config = dict(
    model='CTC audio transcriber',
    dataset='short read English sentences (LibriTTS-R)',
    gain_aug_db=6,
    input='log_mel',
    spec_augment=False,
    vocab_size=32,
    kernel_size=5,
    muon_scale='match_rms_adamw',
    learning_rate=0.0069,
    momentum=0.95,
    orthogonalizer='polar_express',
    max_steps=10900,
    warmup_steps=1090,
    adamw_weight_decay_other_params=0.01,
)
Rows from block 3, named by matrix and row number. Rows with one number belong to one channel. Each number is 500 + 40 x the weight over the matrix's rms, rounded and kept within 0 to 999. All counts start at 0. Numbers have three digits each.
# filt: filter width-5 conv, dilation 8 (model.blocks.3.filt.weight, 320x320x5), inputs 216-242, a 5 kernel for each
# gate: gate width-5 conv, dilation 8 (model.blocks.3.gate.weight, 320x320x5), inputs 216-242, a 5 kernel for each
filt.223:490525537576507562566448524560503486534490535419460459591561476513486566523524465471592527439501532480472533454497477466520506456479485473494542447446531488568507469519442505446544561505450526440499439526530554473521497508488508514487448542465457495482492464565517489479497499503489475525446483485512488482486473522533550475496507546525556593494483468480470488593552482463572518504560494491523493471501461
gate.223:495493488489516529531535529521511505490485547553478468558524555500488512462444482462472507496573522518533429473523525451495505481522451533472475460504506580542528562467434528494494567532505431528471537566469513523488476525505412528541463569540428634508483528515525493484536504545497478489449490522512529515454493493486565570420496467455563456542477458453539516484494514540507462482506465510605488483483442
filt.224:509494540497536540421459474481533503553544508519467452557519408462576550459487471445508474600471556485507507456471520467491538505486532489529429459461501469448471432555523538504484528523466513543491481567452525446531554529514499517465506457495549483510509520409415515409564512493504493454591486495498501479527482490452485474517472487493462513486475621560429473456557470457501416502447505483391472527462529
gate.224:468501459425505543512577470469535461490510537486445544480531520426501502461507522428459495540561464456519505473502547494562519506473611468492462524530480520425462452433564553463540536530479517499473508507474529576489503494574474497530519502493509424515509443489548501477559559482497487469478447498410517493488534564564520535486472504407585533474452550450549514554472481459594569455487503496486436541536567
filt.225:527464491519531452550486425486552458488481485471488529446558496550513507486570525524508507490446451466480461446490546534564533471490499499470443464517476516500478539460468484504576438458596562486492426536495506479460477463530476551491587529499490455521531514460547526468500509511530439451483440511487466492511539586492442567522444489467488538443493454454486552466415441553534538443530534456498464475463503
gate.225:478507473498484488407512487420521601486547540471522476496536497467477430502542465476441450570558462475609547530512518494407482479498473537480506530541443533502431473493610523446542434505523544523542447478474468480466488455534484587460520488485530486526495560523573469527537475523498551474547538496548443614500575481511459551509472470492472500479458548457487588579491439476606525488525485443494437456463460
filt.226:486469525481498531397488510500541546522474568550514481499443411507527521496525492451433528460566477474457564484502522515473575489403535496511465469510500451472585488475452435516465425471503496495551462517563502417542446419510495388493480470582441470524534521492457498478503564523539504529417483429514490508551543519519502500413443474494560508432577506497430568442491480581413545525533463437467471441487523
gate.226:478470508458519539533503550493481551503518465473482497578401506493488487495445476578617536529501514534499533501484553549457481523408494465505453504577545518451545540512554483477445439527501482459472496478495491541545493511442567452464433475450540501574553554476493535573465511465486494464488506560564525560552513514553519513565539482501457440519521527476525494406526519490525516456481530447522529506448545
filt.227:492517545517488514580494545495477517563504506481463558454466546568529521444486510494517583517529530551528488461455534529523541405469463496528475467507491482537575581506432490539530553471529463449517497492485456559530541521509562461522476505505470390482604521550487516533468497435487460546541542501514480472559512477463581517479492512524546467475478528490439484525514566399573533489525536498502520564513510
gate.227:455494566499541461461478552502495526410456497454482472500481555481546469403465508530412485480554475534533464551475473519532478572501543524539587480460449487375551515476490515530501497534563541465468470551562513484486606495537468503498529576482440502475448519522537507522570514567527544499499523559458483432418553473519575534555551547487529498554538522475492558563444563480492525591433532484448561516528520
filt.228:500459535498462537524494463544496524513518531599501491424482560518589480502517437487493499564473463581501493501542500524438391467506519467484516496520495582562539535463558504470471541505543521517496498492489508487491527513509485475489507444494494475481529574529478501515488506520528445561583502492479537461485585502573530585514494465508498495509527459496523463508421511502522495505545548520464574506528453
gate.228:543537496432436459504533505497524492510492430505558485482484479443537510458508525516460468523491501462539471481550500509488522537493437511507461489535485479595499527515424510547469540521518422470501449546564481480436542524540496567526479597488484451536519467517539543550535565510591516457416537527532547568471453456479568488461533508468517561490476520598495552550504497503457517536452513485522503399525456
filt.229:538521533530510471474454541452501516613492492518493541533522473489521523406483516485500502451468510499508484508536527492487437504440477516466561546468511503444505517489505561429504519502491490433492493460538488462468512541552513503526380531518485521537492499466482562474493480417455444498472485586553518522509489470490459539530480494493623569479488510409464521518476518500569491481502562567509497407505425
gate.229:525473528422488529537509532424509562507580533490522416475493540541480482456500489503505490493516554529465484567466587531467534410572503492532597500527496546515508520484518471539554527521506429519492504506559475523567481483385521509516511430475463466474527503528520547461526541552487537488458496455487512461514514495479471509584502515511411515525471544424413455493523476527394460540500466534512523546486504
filt.230:484502441494486519479488508620523552509503492478479505471484559455526520520505504474491488617508498464549510534466498476448600431469544466549524494524436530520549524516509537519563540568549517451515495494520515500574521515530525541488529492489477493476444556474537412439518537522507535536494482444526529472518435510481544474495521562536419561548568461486441494442514483530493434560518509456385545492503479
gate.230:451510468477492587518420573444529441586490554474526588507513420484594499520475476471511501508429493517554544470516506519515468506520469507530568529505498493475506600457472550498489432550525477530500461553491493532481560531483431475613522470484599508513521511475435538532440460499473414424466501581530558511469512499492456504448486438542553562483486489497530443468546544521488502488504495511528586516502462
filt.231:545492518524478503439503462543535518463452500493489493451511545457455509502532543533537470504490449430469475504511487551478556389491439529481493466489440477414599463534508520471468487480532519452444467473522537533527460451514468494477532580507521502492525468467437488491462546477504589430503489485484567484549506537538532476476521510554490440425501544487560542464515517443574491520522411454497468482468522
gate.231:517440422463491515449517402498485456542513469492500560530475585517500505446458546524598490482515517466494505494365477473585558446436501473452480508488469488455519484508542482504509469448437545482516519477541525501455428522489485450437480411487521559515537517494452504530510511482458443533458532487505491473443474477561509486505566476530568435536533458459424512558565466508466505537459512514498445555473468
filt.232:458528468462528541497504511430530496520478526486489519664431409468471477513436509473454549542524560491460526454538533506466475509438490504513462469507513502473545489469487514530520433512442450601539413531513500523573505457553548489530419547489459546409456543530522511469457471496471487541510468481515546528448523472503529458546447539440606567483463549507518544507523455471555510464530490420494503528543526
gate.232:494502494508483466498488621506556511434496486496515472440507479427490490505482444466496521503526524482498457518492502528533550473442525536419589477580534541474472442431569484538510551647558475503534517458504548548503526537502522461463486519527460461451492563453594519493472575520517585557501500434545502445461471474461534475526507508535429476502477503477483554529488484487447518511486560567482475514526450
filt.233:478529473499524461538447412524485469438503506513463512486517507476514528515531485523531525500537531533480569513509482500419521546440523456470505543510492521481482535486502478455471497564439504462503461530482512540535526433473520505489465521480492405494544434472441455545538543530469538509556537446470556553544504517502549472479502531546438551497447539470522513418436370471382524543489514473515415541529546
gate.233:478553514514501502510483438569464475450530520486485489502420509519516454527507456482508527500514488622526509487519559475512416477502523409447520510501513521511468563552526498481543492539494528519505536485477494577524508532470539552501542499511536492488561447524533478486493471474473490525540521511482486534533492526540500530502489482510486457570441466430528515425522490452529504502473483537465454497468478
filt.234:511470528457522487526407501475476566547463502523521424461543472539518467511478489449503489463571490547539509544491503380467533534541444472498497458479470549493489395484513511530525494504466472482533510489491418463511513469465478504446544498466479522553462473506541480421517524525512492472519452494458524507461532442491520539509481501496502524480528493589484511529482491532463486498461466479481438430516558
gate.234:502525534524494520465466567483507479520506548481477434579417558469468531514514513455464460510524531460470494455476471521500580499463530511451504561525501487426582536509471520527600494496482575581542504549508511530545522542509510442454465426485522529463490528507500566569515512498488507525569491470512504489539513539531513500442600502534431498562506511445536511530510628471402513528511487440528435446529468
filt.235:495481483433502561487543483503493488424542527557489551487446432522494472544453548513593492444538495506510519525509438529560524468525578526470510476463510587596581451524515498502524474509503455483546535483560563477470491455523482606500496533508476451553509454516454448531544527480541506540492544535582488505489532476493475465551579552502433478487515459516486564477469437540494492481518512487464583571482467
gate.235:489546508469474513515466534529519502562544537535553491542564566450591432533550535411517487563522585489463510436573528546439516456514506503395505492504512530511550485488448512468492510540513507527573565452477501513545441473505498558503553506529461577538407498475536498491475556499591533533488509513417416510524471473512529424541551487491573525533482514550477566520586570547606481451474487471505529543485451
filt.236:584544592547475496489455481513529548519522506453482501509477382523530503504489543584506446513470524460454534477502501539535460497448483502480514525555515486498539440493443478517473501438511499462527491496493455551528533483541423476490497524524536543462566552439454503545496481468536468477458443539431431457530499529525544460533492513487423536516524452474522460449514495442453539476493580500488452483502527
gate.236:497455468480474559520523426487449506484506574557417555553425497425546468484556486571464485467515580532495498463558461552496512393463501445479558476514520464487539472488504460480495407406479542428516438495536525514485565444493565512471462441478613516501537514431545531465508470510529515504552554510465558461532516480529557415542443520404500524561468526453369462536472474467492482450519490458452474514492485
filt.237:561502510440518500543447466504549525536354532516500414512531530473534453494465450551457579522490450413508526525528480506459583484409551453500557476575542522473502524551548477501463523500524559486527502530509490461504514544524495517463465467512532505471514521507521438526524555545457477522498523506569492474524479502536482524459496501494517516514528516519526459521528572485452533501505478491497465440575508
gate.237:490448456441544534487476529477470478515501461488550509494551539523560492512549443501553456414446576448544485572506545448479503441556528489494439524506473469476450554532533557484521480523484443532508535440458503428563457529546531500574475514514474535504613421449472492446522522467515464484552591447487440480492511455517446498461447515483510557521509570462484539503478485537503505455487445479529505394521454
filt.238:465486495480518522541472472571589571551538446541503435470464515384511493472621486560554481523487538544491534502534485515562615485590506440517502482467502527528529497514556507480537434507521465478487533541531479457510526485500518538553546471482473530510472453484442526491533518625472483488604552542466482549503504481463461577422493437570480598474541568504468545529453539502458481470486430474461468505493539
gate.238:526467484537481496469496519523500510477522484546506485466504588491509491472449543536480514557521562459529515460487473474379554442494503508489480453472440512478617523493492518527478555555519467448531486495546490462499476504499476445533497500509553447484514528432573486524488499491570530545525568517538522507491528498459552567515549511494574514504424530479551506417441546586481475449555469552451454503536507
filt.239:491529470581516506486603515454530473475462529476463504463559549500473478555514558546494474521535465452524508543505520546504504464516582516482463555510503505481474508534489449548501519424487499554513536441592475490532488524483559578502455485482502499539490517573528522526565519523466488532509483509519500508513499475505597474517499516501587570533488511516460467537518481525506521472476465597475497551527509
gate.239:517456510423508469512476474477491461491488464528557474482503508509511481493487555437446427507460512455510512506538497509478629476475558571522520536528464549512469469524494490478457459442538527483481502543476427512514464444542451530486532506543590485475435471441515573538467489501545482562481502484518570476388463471536518530573510497565501545544565510497504501492516571495546484474532535498546534520534557
filt.240:465513463485450460506458474472499528428513494449489527551482488481516473473485469505577454403583530497549532467506486460526464513584578470457448456518474556401542485512462499521464492453506522519453547486543479554527497550521508484618510516505488482547440503533497459472502491423549495489510482461463532497476469429521541556488502518532574497489580510447521513491526503498519498568568506475471506521470520
gate.240:500430467495512485474496576557533542573548513544519501499488507461503530555528502457437439528560516524505512534538514501537482496487524520541564475487458492488596431480469474524517476546492486410532472569521443511552486509489512497474545527491571510493456493553560429444495564488492512493466447575469471484478432537514506473482510493521640507472596473448600465544455461436436486525441512487488486497483498
filt.241:516515565491428457471519438450483498491558480538507510523505538412540497532514546543473428494494517503486493543506432492486508524549579470519556554598519517608514510490466494512467520529536504401501515428550518447531495510527481463573553437440557397404486507492513466510470495500466514455453517521444515536428497499515502504497519476523508502557509464537554529439483566509464529511477514475455494543457442
gate.241:587581424524507410536631509419556473445462486534510468480498516419468478472524451509444550508495543458444496470495562446494534511472530538512492508566463526497475459511441463473523494504501493462507502466564509562507465520484488493467527459489491471466484482541516474542519516496530482460420539504468497509434524475458458519486481557517536516495478520508515444501465495438535462539516489473498494513586473
filt.242:472470519519525515491492439503429519435456498505473508495457458496439449546539488500564508519500514502516498459480471520477517525501476481541425532509511558548428485480564494521472442537499512590469495503533471502513495482463442556526517502557481459491572528511544460546493492470532494477508464577486509503513520491530498475462489472523474486441466459548534435505461489535397513450547442572490481541537481
gate.242:505489480497479497547436610519493532466515496529486491540470490501521459452547498519542509509530559458497541574477438526481525532462459517495499486516504565496442494501555527464527503538520404505525554449408542559494451500567509572465456466557540506537566476489462457574524447461543473460498554511425541514583489460444411435436520521505494493556514427493488433524543523484521471538499518518515500550446523
filt.243:461550530537534523466474404465454560428530548463450540479476428416607536480556478469523497456495515513536595472491527552557488485532439472499537507453556558476523518468527523484480484533513442499464509474548507478575531482527498458515477484518528532492492475482586486490500483490515487490537476548442458540459497499472499472568489422449497467471421591455463467523490508576488492492531428530525558475472499
gate.243:436521447528506450445588482449471543397562566480478561542524425513555471485596499475520571483485521496516454471537543517524593531513480451537428486551554516509485424515521528505508553485554486503530541504526424438511537509563483514447476489491487448563522497516524476509524521442521516533434525521512561449515504495520479493448541527435472508514550423416532542452452474512560481535606504508487543420542485
filt.244:525501476428465501446551558456459487518451469516467449437501473506482505520529566437532515517481510503531464472400481475542462433496426484472523561488479530522472510538494500496431501495549438596493501527557566485479391589438490527503551459474481471443415554484564590519458522475568416468484427563515494544550448504457485527564557471498567512480525451428481516518456443508395496485489492472510439509471513
gate.244:496514457493486507460458560603520530623452485464494533493408513511586468529559517441501504490543497562530487515561503526495520497484609477529575492492488437511545499562502427567499517507590538444559503486605485543461530521499471453529493506449540405571523479459525567561454519530466485528534530446524523534431492488456464532492478459499501505489465502437478496554560363516525514507502467498483515545492501
filt.245:502552532487589515527501509539519449455496498509478429482546570397496491493461521543466534549494447512470505521479488459493533464485438463536515445521519514592549464470498471516439507527570483473482457444480474550574514479480540522535469495487511473471531479548523526489522511455472540472464481465459473515542484471503574441513459508461491480511508560447519522488494473406477573477512520490603514411542552
gate.245:421499510487446558493590495473476470481522459490540503459493520538605530416521457514518545499476510431526499448519481545482528487486486482496446528513479517540512529479566480434501531478557452520471516552528518568488506465497509494568507550501522487476503485516492494422487510492464561547446516507486464498594492547509517564470540534525469501496482502482585503470455559522442504488485523505527477495508478
filt.246:486467548535386423516593516544536525428446478493413425528458552533449579509481541539470501518471531408522518535501511502491559422511588526468510465492542622566520486499509518471585468492484519476471548494544537554493522437537476571619491417511532484436440489527483423560509559479515479544471495550479483520501497513428495579516535480484510481486484480566447550468471493463525512507533502406503541428483499
gate.246:508483543480479486563473476515584529536523520489512508531488495533506453534510466447508468505555505539519471464557516490531513510473452522546525545503514499443489523540567449462500595555523600478513521405501504537532484503473530558534394502482520457483478472570525598494501479488489552502468547460472492492539484480490499572514488476572498534533476483530493459534474527538491452516529496571471568512527477
filt.247:474516515522535539427471425445493440558502514449493493536550496498525442478582452475607618540466489447493526523552454513503437514519467479480486567546504535506526519517461440536535458537486591514510495510487476503609443490472473455526519498483524502537586490608505515447516484458495524575559463448470515443508435555592519537484413506511531518496524539514504490473488447478465533549551512466485473549531428
gate.247:508460490455471512518518479448510575440454543503536552474508487428491509542469510495553498568523493565478512529415485484465512453510570403549517483526477435572509539487496599496475544490497544472502463525495537491490525485487581533526536487522573486497563525527564520455567503493539519517455538565497520536559447465540470457502494536461512514516479559507465490435556521544572573570483422421526489531457512
filt.248:593489473531522402488531492511523507476414472524509574410463577554465522469492503562520530467538479494502506511522535451441463505495610554578462470471475504553533531492537496523508499448496472433450490543481535537553494577480552543578517464500448476529530532488464457463425477447511522529474510486470477489586535520431492459542551503506463479464581558442467501480449516548547528523547483467542507510507482
gate.248:419457489496484502483475466491449438534519512491502508512497535461489507529457507478500512511482580457451519512490557508487552485564525495470472545500544419513445512474463477455484492486584496574456495534512499466484542489519521505513497461507527551528448504468494527446484539527515537503497597455485501504455495543521476537464551418514433492444454468519506529393464543478487499475460507521511503488495562
filt.249:450465521511484500461411500474520563544492561496517523529518514492549513523561450436463478504484503433502475523522546535499463537585558531487504560539475490529476504509489489444511430510500479519522549540549419483493480525487535475484543540480517462436482548541432518553492462450477524543536487487482522487488432517523524418442473486552440496418446573572498603520553501457535512521519593488460413522518452
gate.249:537497489490557479589518546466452476592488425506526499536507464512441431442541551525562507462553515469497468489486496532533647423532469471452447515496504533526519536562509507452480545494562524517466476510567573502498495509530414415494454531448573490493486503543490465529490531570500520491472518470498487540532480531545492495523540492577457522489494596427486507526574434539535473535482538564529477571537538
filt.250:524500486465484482476428474498516560508568457529546509513475428520461528457448506521542524493482463448467561528512513436478506582495521472491459526463487557427607433482514440458499476486418475540469562519473449498458488541512440443489470540438514394524468457486530491585463507493528491422500475503479531460495523555500551525519473483526485462501511553506464456490523447456520577447530502439474552530523531
gate.250:497457481592543546508412511557525458521546491538537463501502476498469457504485436456423518480558536461492533473463455503489568535482573481551463543544479507529489492479499516528486551494571494524501531459508514530579480479484484513517539512571507518516476546555596484547534537552523535533494573522522419539423509538527562593539463525518526477501558519438570481477465497505425498476498511485511530539491572
filt.251:497493528480527504519409567554516543509512476539464458502504538515564518563469541464494493535531477580465509538538505478490554515533527527516527510501518518511461503571489512561582517544506448505495536482498487519485520499528548501506491470561464555494520536444473507544471530518556497542534465565563503488480476470509501461531450543526519518538474523509548453490496485546495491503543465497505540500535554
gate.251:509502459530472490508525424548504482568494458530488468516471514576490510422484470543521542491558539516467513504491494464441488511540503491520507490459433525549490523538496509508500489481544460494528483461446491533557521532483522498514512484420439463534480446552443556520510533465411474464527556492467494543424467481535513544477506527542511520501500488472438454447534480570473474565524508507473464544437529
filt.252:492530567507484541483521499487555495490509476556532446522524514545583557502430429521474562550438480462472550460522446482469531492562476541468428531459477467436491476507542441526544535478417531478488496436487539535509491506527497404475535557506508525508465489562463487472527537467458504511603487536486449494492466498539532584454436530518501571507510475561451451508526472449509524480509449545418554442547497
gate.252:468494511383500504480551518457525515540485523501451568505491489441558525414524436427528562414498483601529527485522498483446576473502421504453535496478517476509500486505484537544505471484526437521536540542474513471505449502482471466557502440470482447508490463526501474481447529484592514538529495560507521465530472471503559470543425495517513443522510506508537507513528447446504457506508500501529507515459537
filt.253:518527498479519512538484568532458459599484434445493482440490497491546479506477499423429577547512504493515467518530436457426538545530604532487553487504493558458520536488493447493446521461556480483468526507454437504510463531476511448538531454495507551466543493524542466530491478462463551461530483496512486505529516496509556507503548510499512467447500554501499568558510531443455510506562431496558429554489537
gate.253:482454428482494506488518493501443437488507498502534543480543587538496541486494424543508524582474546508523517504543497455522488563465464440508535525466515451587454554514481508533482432438463527539471452570555563482432479508547526546530520512573515398488573458494503453497484503544535494531487458521540480529472528491481469499530511542551446498541519519494500483510491478473524482518514482507496516458500495
filt.254:452507514489476557466486534533439528510476558510564538513442473482522494546516495548470502496466451530463477417548431544479465550580530524477529511546519520464442512503495507496500499562541486494479428463481561473490440481431516452568474491486467468429581405482410463569505432462578509462436507506488499438526481516525513475524426620555502454471526464520465484528482575401465477551499457433532532465484472
gate.254:453459533462608498556559533521439486525478523434514508482442494535476507560505441531508506520521523504482493465529442477454477481472530500456573472514532527519432494496474526565547523415481517482523489482469491466486461508545494511525460476552564452558505492577373453542542520474519529496484439503511471474541503433571486504525555581481550546419447466542457606472498381442529508514539412519527535571535454
filt.255:483450507477508484531528474524535558441469541493531494440497518499503491490519533597512509439439492448525472566430466488563512440574492490472437485495522538476507536555569478525496436422493575529513546456511533492501521431481472506479487481485462501499485433488471466463521532471514496469513515460531504529482512524498485491596518451519456516509538460510551531583494455571462527552483391512532489541507509
gate.255:508406460532534537454527543508514490481451561521562479536500507504522541564499465517444434514551534475491513506546547547489483476488542540533522479464442505603506573508508456517497460535555509471493548499514501500467470500435502527432499508472496481496515415458553553504485527534499482476466573529452419515548507535521519464535500466568475520477459491488592545531480472432452516536468522526463480462498511
filt.256:460485490565460511477498518428520541497487503503493497542518525506457462540462528456533490541508471411435563434474484477439472490497592476462502434502597456511540468468497545539458521473511518499487541481509426478491495511497517514516512523535404508472517522454487461536491483493498551566521499552471500435520463457531460526424553500511431541511522437537523499455516507443551502520471485512462553414490495
gate.256:449490422467573461448501547474480554437482517489451507488453482570472423487477483452496474466453456542506487499478470511486500496528554500515505483459499525530489501554492549539481415518439486448506463539561545523495457477515491448488522506509511547541501569451488443443534464562463553464466481522527505471490457484499456528486506487547548497560497521451520460576564476589565551533525483527502513473509528
filt.257:518512461474491488442499445495473543531497403522419502502410543477505460526509484506474480493451467502513547518518463461413495578528526432497555510459505579519516541493553479495531469482529526523467478490534480501554535529568491545414486517496546568445568558589525502470478526571441516553523562528488519456567526490530540486504518519437536475521571488509529505511476493446432495476544473491445548533477505
gate.257:503543550483495509490493483494505514412500508553443478512537539526493534500425453450487494505545516445554458521547534526463527497453535527478462540510491496556428550505482451500493497467442441478477541512507577528544441483448498498523523440510551435547513519500590459469530474440481537533538495405500508554560390600513509538446581506487445485501524504520496506499454530463485516476551547492461489519436459
filt.258:574535546573513493509505560469527529460564478519517465508474504410531496543434494551556506487441434491504488539541487459430451571517464508494550540503553583482564470480527493484498489509499528519514521422480471472447461510506507425520493507500510508516446496458451511496490470473529451477466498490553480545450511505498542562490491528538502518519540549464583514476468484608518503552505448481509462461537498
gate.258:480482466471513518516479472575517474553586483452457495542470497543437500514477532438513509479534553505464507439450496481474509490472438460506420510461518496526564523564507442495482532538514479514469521527500509489556429497456449506450493493498510509497504487569502501454535548533559536478529488505499555470503462497511468524513527550512543505494486446426564543446571520508495474537539467505469531475550527
filt.259:503508452490433501518464586480542467480490516501509520428531450534493510417491568482544437557534563494478500549479527511548457524499425477483440468503493552478487514488521520468503488526429513519514459545453420484464487476519499485466507505510512529459556518507609566498529497559542477476532528446579510510469574452496414493525567521511555594434441477525465509521546569456498495486477501514500533495482495
gate.259:483527462502521505530537488489510464413520515494465574529483432527558504540471448499417462512545491511527515462554415421465485411471476532487528459575496446390442478502527462481495525484484538487457520526405476470536567505491559474455500473509527444474511498525456493512513501506548568447486481457511473498445539498529567540484515485557549506581550461433452538477497395506553532481495477465515508480527550
filt.260:490463553496487466477512487508432467533503477542456543477478523457431517490527480602507560498549522467490480474497482490503472547460465490548545552560500450540566543452468482503531506482435528503508430499512496556514468490529459546513563574451529453534522502535487464509447442522548536479493469433531451525599497515463503487452481510532484508475497537515470476529447512534479532495474514441568413521482479
gate.260:559515469498502520513568500507508553462475445489482584536502423518549435578520454570544462545526495499466527542503509475502462566593499481507476488464480491454506467518450502515496518529491521493599500418468509580499495527491444430471486506498538462461523495516480437466461522488492512539553493496494569503485500507533432474515523479460523534503505538518491488537498472507481486456501464528482520505539479
filt.261:500427574517532484564455502497527472516503506599464479480504545479548516510519449561514498546467488543523513540508555502417511521532424552483441439482483535545531461514496508446489449512536399484451481452567491481496541497524449477502522475516495513484443510448444512563551548517508521531483598560500466588512542479452469546490462548503489548550515428551505538463466444496568394462478505537526503455457470
gate.261:456462473499568490403546496473546503473548513525511474454488529547475531440533452505495538490444531450523445497481525538542475419466485488450548450464520529484504526452554556504521510534497599399529543524472531555503484556523505497495513507471469504483516495514515533463522457549501503533527447483505523490496504474482543542535525507508539524531555447421551509509374546412533489480564540533497527543530549
filt.262:514520518533500494532556577462482454418569462467490484592483509503545461510477509517557439476538528426523529448486495487516470579500563506497473500506430528479522502546524484504580444513515475538516443482477484539515544479530489528502460522465491482534517446539536472538516522480524509498582530493492545523496502423476447549430501489424453519523503494402571531487462526535454571456569473504471569431508501
gate.262:508535488482501503428501537501503503543441540473534497475493550553482534507464522470479482460589432495465486506575497501428489474526498483511570474528529495509592464486501535477488476542460564557547499491538495461436585511582461480471503461562437545447451484445458496578486505603514464553489467470525475499483587471487598462561519500457572547504467454521561455554476536489510497487467502494526446558583516
filt.263:531494473523522509548470478519500510514526517502588463473477454499469486535467430507509475472505522512500471516473506450459489602420548523474475588523537549501538500505474504510511504603564456564552504573466433471484549573547519466499548526519491452451528523495528480487508560531503515485495559440469487477541495483553536601488533492496559469476545469373617490511441478499529463494539505518477560480462520
gate.263:470447471464512439513538515462499499363570545550477450457447541532527500508513541550548504511454491505534491485448474518600570612481548513527472504544431526456461471579499463486461477477419495529569450388488483507459520481500515437483476414479485510430474409544563459441468489553483489468504527496489419509476462476501523523509538561530473504491457516537540512519533474520495574518405471518522515500485496
filt.264:534491508521524472563518512621496488427446503513519524526507481502526491497509518564546484501463481571475527461416442449489477427518539459477481499528467491368589530501454507490463521486381515517554478442460528506471545494526462552536505428483439480507515538517358543505518449485482560497535438537528531576522527499554453398576486506498436534542442461437548505504520493518542499465525508475472512537500537
gate.264:525473497468491525445591497538529501447539533529472353495533434488439517449502512413502482549523619522486474450632482486403536598487491525469458508489502501539546547504485458537508514447406483499501456556460504502481487556484483482535518519580516492466548473480494445519484482464568443500530529514524482544557501508547560569545533522539520521498483470452511534540458426498494504516597463451494466486469533
filt.265:499494511528466544531400469551431488518465517463460558430470497443564520498508491582531524511516455469551492525518578529548532530478462495592492525527475486489499504523494475506532498453508505470494538488571496521504474514478430473525493446448455555490453499516522551542536505505455495449515426562522462512506484484517429481446566507448481514514544532525582540491531394529359443561504510461529464518520516
gate.265:471482529470432449511426492533539537544493432531489561524489495514515469538547546507523491553577356508489512494443521475444496441580442440486488475573603538502498510460519500487544504460519472426485556472491500516501433483491491484484523493462468521523470404402454520507487499492509456571443505504513480542498587472524504516483454477496538471504453500636493567522501539566412516455392399483518537480521520
filt.266:504526474444510536476472431539455490482456500560476515558528511469466548500582529508474473465435430495530513499517491500537479416528528482476521471535448437529442435481498533477478443515498604499465548536490459524468518467495489519442511472526508540417476519540534529528502485504483489483504467499437466481628491527481466606499506518516526546519549580535527498493569523482448525533478514530458513505516491
gate.266:510421567526435470494492514527526510489496483513513467534482454471571441496566444537476471572553394538532535479485536487415439589523485478549484496484505510510492521532499494456548525499549513461506484532520520492530495465492506541482541482522529526531535552499536540547477498492528472507498545542513496481420474425515513480499469538523600534520521505574474478519542524430489477501417571547498503509504463
filt.267:539472491481546549420527432417525510491532543506486527517484525456463492443545509503484495555463464496501503512492453501543509536449496443520531512491528531499546568478478517511494486481523486445438490495565494494464455523520507492496514553462504474627498472473484467479517446457461484516558522549541507524542536490557486412435498507567475509465511413473550479490510442448432451455494507483499512464463529
gate.267:473490527450497554528547438521502536520489496512542432546500400525498460500469485415445508490553497498476500510442511457449425591564549462565426471497571485495552491518526488542523453467542444442500498467524494457445451464548481469551476468528491474557544516448545474518530556557513481438491539467457469536595483522550509542533506486599495547517523581565492469464507515390433486558475492521496544460499486
filt.268:530463489478559534545530476420560512502521556571560457490495557497510532474492478515555515521459495468485526439456496525466494424535569484451541475543456542518526478516497450428457451554506479509528526511477509504463594409440490499490514520445532501461533521507478467528445493504538533484512475513463528540480513523487490461541511536473518539456546471471553500483525528504466489477469577591540482482473475
gate.268:445478410527555596574482492502534463472572500541483555534529571471505455531509518518529469553470480503535557515549541490484403435473546498469554407507527575470500476497510546572536503458431540424527469521492547492454567474599531438479584500431543527475537503533459510563518534483538498450529515564536505513534548423503578522584448520466536447509515547492517605490475521513529487485573546448503449558411522
filt.269:519497463485494544450466572524563515497438529533494503441505481530491452487522467486577500484519496512527549432542522514512517486502486506559504517515498510510510477502429494485524513574422523564506468506541499507485499551486428504498553514570554593537547533490479454525462540446518495579480503454513490590513507477529424465502493540473519502453483420500513498526553532506453499508508521506539552512534449
gate.269:498531501505475404546463419506626554496512492540526493466541517469492480413505545465466454471519506465536550440484507528505519524456490532516470480423522479537520480441557563496486494536496594444494520510487495502568544494550485449512485450514502555524484482534582499540454501504566436477490539521496497539466416502483528570546500515517495415491582489498516464509634532493569521485493508535534465522545485
filt.270:520484498464499583447512529492441455551531457469485420490457614529471505502488465600583472533516509440495473469540480534538572546445456503513513525494415490524529503517503516582509477502486547473535479543527535465520565499481588548461490452492538474519546480468522516482554527540505450502533563532568583459502505465512550551503509563524463543439550479510481519445449441498454454488501500523445489477551507
gate.270:523535441522470524498480470536540468470531511505502544494500489451483470483520570529459507508572431574472513432535482516434486559529528539510501518508491520523484465560494570481521542559511545463498467564516517560484438494482546496545511531498470556477516505446477498456500538516488523505508497466449573531497510498493499576519502468526527543452468504507537516499512553513530506487504504482534463461487475
filt.271:480548478466488464515498448575467505419507474510482497504455549471460481504487505549515488430501536469545525511493490501529549393452433500506481515462591466547478459529490489493480510504522515470491455529509514507549493499461544490475551530538506536531437519497529539543463530555482446488484511507469480506518546499446473550538515435462392529545512507453445543518496509572478450481496507439538435445531530
gate.271:524539480530510492535511441514530509487495492489445548543527473390532498503573458561494563476497541480542494455575532518474461462441500539517531475481477504559492523552571496500458474564484476457516491563534484465502497538522476511558539541534569529538566405491465516507535495549488470472528477488443498507567517477455506535421533508507552501504445509469505565515516476460472554503385511543495568508465492